Rows from block 2 of the image encoder of a small image captioner, named by matrix and row number. Rows with one number belong to one channel. Each number is 128 + 24 x the weight over its row's rms, rounded and kept within 0 to 255. All counts start at 0. Numbers have three digits each.
After each channel's rows are labels from the 100 images, of 14848, where the channel reaches its highest value: "strongest on" is what is common among them. Only what is clearly more common there than usual is listed. The data: photos with spoken descriptions (Open Images, Localized Narratives).
# convs0: first 3x3 conv, stride 2 (encoder.blocks.2.convs.0.weight, 96x64x3x3, each kernel summed), inputs 0-63
# convs1: second 3x3 conv (encoder.blocks.2.convs.1.weight, 96x96x3x3, transposed, each kernel summed), outputs 0-95

convs0.80:113128140144124098127160050122117121134136145072136149129122118119109133130133148140087130108200121129112140125102125115127143112086110121120118110088104135127129104096076176152136121116154101
convs1.80:157087141164124109123101134127113145130122168143141142112132125119094128103106121117090091114149149100160150143099162070137130122178129111039125134120135130165078133088072134130147105120115151108149156118117110125128152093131120122130120105119108184130132123155124134132163155111114129135
strongest on: text has "trees"; text has "sky"

convs0.68:096085128141131101130077103103115115119144139121141060180105098125132108110161099141162139145146115113149150143113123138125193103100139145132126150105145140076144145113145115120120134118153144
convs1.68:145176082126153116108127147130112118152143146124165173133148133120111151118090101109173131084132146093110141115127117148121119127147153131146162085154178123162104122086134112127174127125114073159136182129105081121160100135145128129128127135097137117155117093118160148099117160136145151117
strongest on: text has "sitting"

convs0.77:131083111140121108145097125111085110113133129047184137102127111146140105148090134130136133129116116136137055111119120125163121117100100126134119076093110108127128156105132152130124109117129133
convs1.77:119156115141142138140147164132130155140131162144109127080106114177098137167136127111117113117126120138072153113127155126129127156173109118043076206140147119081092108113097163127107118122141130106116154146141111095131132112097111113127123117116127154144121109144107113145117116147129146135
strongest on: text has "plants"

convs0.37:147123129141139118121119137058110119111154138108149134109126107135131118102133112131143145142158101108166134122138129056128180073140177165080095116117100110129139139111134165109129128108126139
convs1.37:163118122121117115129179112158175122139121155072111118147131075148098153151124096124149143100122119109140189113139082110123090125117086129099082122154157117119103180133141119124163116166134102131129106123116124132132097136166104118122130114125105128120142165156119141064101127121141106121
strongest on: text has "standing"

convs0.66:074131144122140135117140128108135141115087137132181124138104125145081138130147063100114119142141134121111112124136089156121106147088180103160135133155099144135146130073144109149114088144124111
convs1.66:109109152133123110125143138114106107116127172137139125122133086149107125115127115118115123098140140149158124112197103143141107124098118164097138135101098085142119159134105113141106124142146194078130141148145037131112104151135100152089148149135160146127082125136107110122155124105125106120
strongest on: text has "table"

convs0.26:127114118138126122124128156097099101117177130061145106122129081114134113129134055133112139136166136107118150123154129118142088102154105109108101138134123112124165140083138082127120105143111161
convs1.26:121120150123146139134123109160132143109147183120088109129118123179123150193154110125145114055113134113130152086141144105116148124104095123061134176118149100163096129106145101122115144149132137112149133140170111144136093095076112120118134150137146096119111113128146128119106097123124120114
strongest on: text has "woman"

convs0.46:152127142116130111098145108167103146145054134095155139140143140128084127141100172139137091146124111181121151144126129145107077145062136109140144101130104117106110127151116125127127121131158123
convs1.46:143153101122132073122161110134144114114133157097136139108115085147076136069145128144137099110110128107132109110144107114139122145127106148075105173138176113093135156147134075139101116144114161186141129122150052134120103137157113137101125119129115154129130139143113143101120122121151141149
strongest on: text has "buildings"

convs0.82:106123132137099112154104124153113118096145144114130133091132126059094130145109151101109090096138129106125124134130130119125116094143096139129096123066051123179133136116103124129113097126123114
convs1.82:178097112102128107120095107138095102114085106080109138153117129100173147122134165099153141172109130110138109129127148088155159145137077131088150101122119141111113125119084124107135119143100155113164099089121113117106154149132142079141139115132109155132129110171166117100149141122131096153
strongest on: text has "holding"

convs0.65:069103122123107121121117122121141102129141135098124126137076140126081148141107127150116157130147126122160103099115099130087122146129144099115110126120093195182172127079146150137121102131120135
convs1.65:124089165138133064114101113081105098148132119130137142088116156141127168129145181125107100136151152116089055101144148138111132152140150136109116130104130131139117101085139136151140156119132137125137159122087080120134138128164108143117121139139141115136162178154090156131148156106148124145
strongest on: text has "lights"

convs0.11:156105121125162129085106141123062116111162134118128112126115117107123100147128123157102156063161113103146055113143148120145154118156116113105102145104132131123147137141089109144155117138112146
convs1.11:132116098128133091113104129141124122096159154080102109144096133178190162151139127121104134124107121113129124084143127114131125131143094140138095127133150152058095077089133107126114137119127115102153136131135125149148136098105101152100148120139135069126181097154128120123097089115128116144
strongest on: text has "people"; text has "holding"; text has "sitting"; text has "wearing"

convs0.16:147112158126122115125118122144093112099135129092169105153135119099106074133114133134132163071096107140158083091138111113142145124139145102114106072109116118124167129142066104119113130135116130
convs1.16:130128123120125112155069127107104127083139124142107122137115083119177108129188141095144138113127129106095098142107086149114088128103125126151144103170114123129125114133118086135117166111143126107123080109075132153111137108127127129123141130137141064063153100095153110118106135156125121116
strongest on: text has "standing"; text has "wall"; text has "people"; text has "sitting"

convs0.57:112094131149124109146122101144088127118168125131134052133117105075132118142114138113136137077137132106134157133141139143145093118142110103096073100062108119106138145113103133122120115117113141
convs1.57:190084094162139122124103116150134082139114160105112133168117147112207138113146122126158152133115107099109093134128115116132140140164131143118140123132121146154081094094147115132137151125131131084091131115114125127108148121111124105114136139131136093083209131144133127119100122151152149109
strongest on: text has "standing"; text has "people"; text has "holding"; text has "man"