config = dict(
    model='image captioner',
    encoder_activation='celu',
    encoder_widths=[64, 96, 144, 208],
    decoder_norm='layernorm',
    decoder_head_dim=32,
    decoder_fused_qkv=True,
    decoder_qk_norm=False,
    decoder_positions='learned',
    decoder_connector='linear',
    final_lr_fraction=0.1,
    weight_decay=0.3,
)
Rows from block 5 of the image encoder of a small image captioner, named by matrix and row number. Rows with one number belong to one channel. Each number is 128 + 24 x the weight over its row's rms, rounded and kept within 0 to 255. All counts start at 0. Numbers have three digits each. After the name is the row's rms in percent of the matrix's.
Before each channel's rows are labels from the 100 images, of 14848, where the channel reaches its highest value: "patch colour" is the nearest of a few named colours to the mean colour under the peak. Only what is clearly more common there than usual is listed. The data: photos with spoken descriptions (Open Images, Localized Narratives).
# convs0: first 3x3 conv (encoder.blocks.5.convs.0.weight, 144x144x3x3, each kernel summed), inputs 0-143
# convs1: second 3x3 conv (encoder.blocks.5.convs.1.weight, 144x144x3x3, transposed, each kernel summed), outputs 0-143

patch colour: brown
convs0.26 128:150157122139136119108110160163118107117110138159080176099139154110098157113119143157176122131129121131173134110173143102106188117141131154137148111107112118132108161134158130156144130116161112150130131148119149138162136172125113156129122136161126104134129149154121139133136098133150095150180170165121125129102148145155121167123114149148167121165125162190162097139159105116109129121117151147129169119099076147150158158147121173154144
convs1.26 105:098106138122090120151117121129128159125115142168127098083166115104115142148111078185094133132138107129115122144133165156133132170157101094150122110122112098146092135116134089077125143146085102159129131117128119120113123154131127105140139088151105132133097103138122155141074119120116111124170128143153111142104148151121139137108103070179135115120131160149186127109122084160062130090131131137143130146101133109129071118118135106135144

patch colour: black
convs0.110 088:109115108138120128144142123099127081108121121118113096106077101104101145120110106125139087134135134114122136112135076125052109117099107111159074082120189112144179099127142120142112095106109149132129098115097113069121115120169126153142116142130103129147123087106113128126125146083121122136098128067113102119141124114142113090143151097126092144126112095109090121140128131095138121111107100100103135136088110139125107085101114110094134
convs1.110 099:133125126152144179117112141179114127107142122109138111146112158130120101144087082106154141135123131160139124146096109119090135152133172149131166133161100172106148092137135132140141113128122102132152123127173176122161077153144128146156108132076123113080133146113107165151132108102150130157140169138139101147110135164123142122141136132130140180115087126110120140125117135131129125096112118098125094111123162175148127142151073174078176

patch colour: grey
convs0.59 093:150127111126146126125137137134101126118123106131128145120082079127073157103085138098125118134144170180129145157097120138126119121096086155147140157119128159135146101106131158086156114133109160099072114110165122119115111127114144059095107154116115145139132107103142132110076173105111087137119116109157110169168088115136141173170112153161170128139129129148117146134104080104150144101122140135138118109139116110150147144147096147137132
convs1.59 119:148130141174137178135131179111183140134120133091165102143087145118123137097150111128150140119158092153091131136124141136122137130153144117130163131121127157083140102117118137117152117181106149117162137122176170130131110198109105141137097155080143152141130106115095197081124118115129111161130169133154145157133140136113129136163104117143158108094121145133121131087141117163110128110098132071149154121150136140127157137132125141122153

patch colour: white; pink
convs0.42 099:088163088092111117133153129159087124135127127145175126140102102143109145161118143164086126128122107099137132122136148121109119120082125112163127110184119133105117118118117143138113133144092145136110143111082107123087137134126150094102157109127105171124129134122089067104115113119149131157089113131138104109109116112113132119106100041098143154146108108113094155145145092092116126140180102136089148145096140113160122160126142134089137
convs1.42 086:103165147089128123084144130144141144071150088130127099134099086118127144114098138108140157109152072090103149105131098141113146124115101110144140117094104146102127100137178139074121124167122121146147149169074138105122096073084125133115146161121113127146120108093120105173109111115116145164105122100132138141107068127113112132146115138157178122146132097107118099112125125105125153146109139115094153119132138143116138130106132097086154

patch colour: black
convs0.23 100:103117152109142107128129089133129141116095112121151092112089119168077122110109134134148170131134111104145170164163077117116122100122117127134104097115117079130189118109124098117127105140147152079153103076140126106130060096127174117135138116119121147117160108124107135133138147157128125122116102109144112117103109128161163130117127156135156112111113101113116158119085110087113133124091123072161093166146114096154124107094126151108137
convs1.23 100:134143115135139157141127118143177149124162092098100154169099103170079132121123099159142168128132128145128102135110116126146133117139157127141148148128102147112142115066107150146109121127117164083186140116126134119128116126090154116117168118105133126148136144150084117172128173144170132137122148129095102149123166193144107176170152098128141111157144076136126123130145159141119155115117136120144108154128140118107173139139127161118182

patch colour: grey
convs0.106 129:153174118113125125150107107129095133136102161128134096122096089104139115143125103097113162101103139103119112107128159144124122170140133102136134127199155159100133122137117120113145120132161131174113120127099097134112136075137106061105106147123108128149105166087153112161107151097134104151127128106151123156130116072149134135124125142101115168137086134120117101139158109142178081157160141138135138102129179132133162174097100113127125
convs1.106 104:152188131162118117111148145148129084090087169122131103090128085122162135119145143171122122107102120108140131055122141121116149148159125113157119104149139171106132108086127122101146125121138152137126142110123168116132111106113111135142140168136113151146127144117106128112109119162123098163124147114169109113136108110152132102106112137081124102089151135114113097124135105047112154110122147107159148086144092113118112141109081112122178

patch colour: grey
convs0.77 111:115145132097113137135115110167120075133103130151075065116121152167117141149121149126142125105110114129122091147136115114088147108110113076115095144135142107100089121133133123104132103158107113205082154138086114134153135091123150112110168111156138139155105124147137130115124138137102137113123090125104131158112099106139128110089109138133136125140090088111081115125173101092108136124187169148139139114146116122147110152137130119086092
convs1.77 102:159132135125093095134114111165180118098138151125068117127143146144116188137108151155139115086143122106117117143105128102073113129131099138140109123131116109123112113113111124102141138096139123190080155125095093134112159079165119112093145123114104116118150152113111135123111149089107138166092159149137142137140122117114104137145142130161148095126108171129121108124112096105106126147180142125102136106137146175088143167141116076113167

patch colour: grey
convs0.101 084:114119094130114116097118090137129098124092110176157110122107108064122121084105112120102114097116111114119115179149096096146120122103122094119129078123119116093129122143117141111142075121097148164120109130124152130158141097117178115167141120107133119129108115099071122115112091105131125116139157093097133146089127108102142117118129180123116094103108113164126152164102102109135114089167131143110124129146075107113178137122132148135090
convs1.101 086:136160128118129145141136136104118143125092182097098128127117108128166166121116071138143118118136082139071138101107132119138139099161101136124129110130124126119161117141143119116135159121144136162146120162098161148101147088140133121051130138125095156164056118133113167153119147123159185111119099129123092129138113111128145108147110098128145133171145154188103113121129161111144156154137108168106091146139134111128127136103115085139116

patch colour: white
convs0.2 115:137142087125100132100138102146153230105149067098157176146108114104094146108140116117112104128116154103131116089119109088074140120135147109174113145079121111096101132135164103133131097120129137110140134132149159134148121143104132129143100105131119152116130138141143140144143088178102119111106107164109117121075117130128119123114145146138130162099122114131114138126134108152145125122147076115122155186111142122112150093109150110106100
convs1.2 136:133145120128140123118125131132101229119144121137105138092120132121115116102141115178129120110113133116149121072143115123129145140122180144168092119120113113116130144185126157107124135123117130084120154118082129153116118131111130161136146117135122127117102132109144102143120104187148142113160142055158113143118137148136102128112134148159140137106154113141042109120141140118133118164098138136123117112127080132116132097104182098157103

patch colour: brown
convs0.5 093:124128093156139059105170073131125143108153130138174114114121100132158150123120155114130123093129155079113152117122171142126185126105110151142111140131140076143143154145115126148135152112111151103108156101137156140126112094118136132129170139086132168103117116113099152090091123137111103125152129130128110099143110124152134163150131145103154106141062093147120141132094089107106128111144107072146140136135180097127149109119094140144141
convs1.5 083:117118111121169133139139114112120152118143117128102097124119137106164112097160118113155176128123123109083146124126125145173153101128106116113079144124165124140122072109140164117130141092124104097124155149100159133082135106112155110089127128145100151134119050171135142146101167112127119161133075126185122126126154139117102130133102154134149136190113121127126158141134131152134158100109171126154174118146128105147137104114074117141125

patch colour: black
convs0.32 095:132102127127079153156180056099145109156104145099119103117100144131097152145142126111109105133171115124098133125117115149107128064119113110103093103138134068085141132096111143117085122146116147127097117127109137086123145112157159140120112146130093159105097102152121131109125199113134102130139118095115100099138139142126078117138112098112138134136113079138119070094153137115148109102118123142127140112122138142130115080156133120136129
convs1.32 096:130112142166130175120123123141120127121146096128131140122127168130096096146136129131151131130139110118135091172095129092112089121120177090153151157141101141104110137084093139138127125130118110119123148126176131131107111122121098101144088101079116135116160118163109102102133143128143052155142131143132113121114127124102094141216117117127150123126081111134172120112122162150106153108149133119125110124079153171110126126180111126095162

patch colour: pink
convs0.87 104:161131116100117119120157144172150146125125109108128152108131133150105124148108126107093113116139112147132143102114071120146106106143140130154142099128133121107144173111140118118114086160144138129106106135141114112108117122097171118071138111098118091098087143116177126111132124118075144133120104110092123091082104102105167092130133159149117148055127120115141106140115127114139112168121085087126089112102076107096091084096138118124144
convs1.87 097:128147121093132135120108130117132159166138140135127162106092170122135106140121150153104108126124128129154100102128079109137176155161189144159139121157088143131136156163127135114178120140113106145129177114153142158145111140162110127126165098119142127085135129149132135101169102130134115156129120092176154128113139168133138110099160144153136127090114126168205144130140099148152113148110092085117089133121098148136075103126135119129114

patch colour: pink
convs0.35 123:126141104102097141110145107120057064168129112130130148136102159160151098129153131119093101115138091091104135107122134064187128128121091124088130138123134131132136111137120144108142141097160128138130113140119117099097132146117154111116161116121146136130128103116107075100143128102092133148160088099127167087168097102110106105093145095110144136092118080109158140129094152139137127155162137124102141153106113107129077128137149130118122
convs1.35 105:165136151108103142096140142133092154098147096178107156146138153106171113133106147115124149093097077097093121100146106127149156147124139082135126151147103117118124158164121105141123131140131166153183139135123162124110138122096078124126118151161122152141100082125107083169144123111085122146155119116107160125123160132154137123142117116110111097158126151087181128112137156163141134143126116089106138110101136130172076132095131134144106

patch colour: black
convs0.133 087:133141108138150164134143111157111153133116100147138118104115155158149131126141127087142108096131162123165135181124090120142117125103110139166173163134120087155092113139078103124108157115128147106136121135120161134186111146114119166147124130149149120114133145148132127130171122109137137127149148074150150102192127107117106148109116137117203102116168093109133094117137117138123155180075123092130127113082106101118130133128148158153145
convs1.133 073:124086132052121091114103130144143126138122090150150123123128097106121165150124131106136129136088095123113080150141129132144092085111117158150100118108099117094109180129074083130099140135109163118175134092134109086153158134134144133111103110101140141135122142100102154176122164115097137101096118116130099093174139129124147080161144124091146151128145133125136120127118150155112136124164148154110136092098096082122129113121115123135147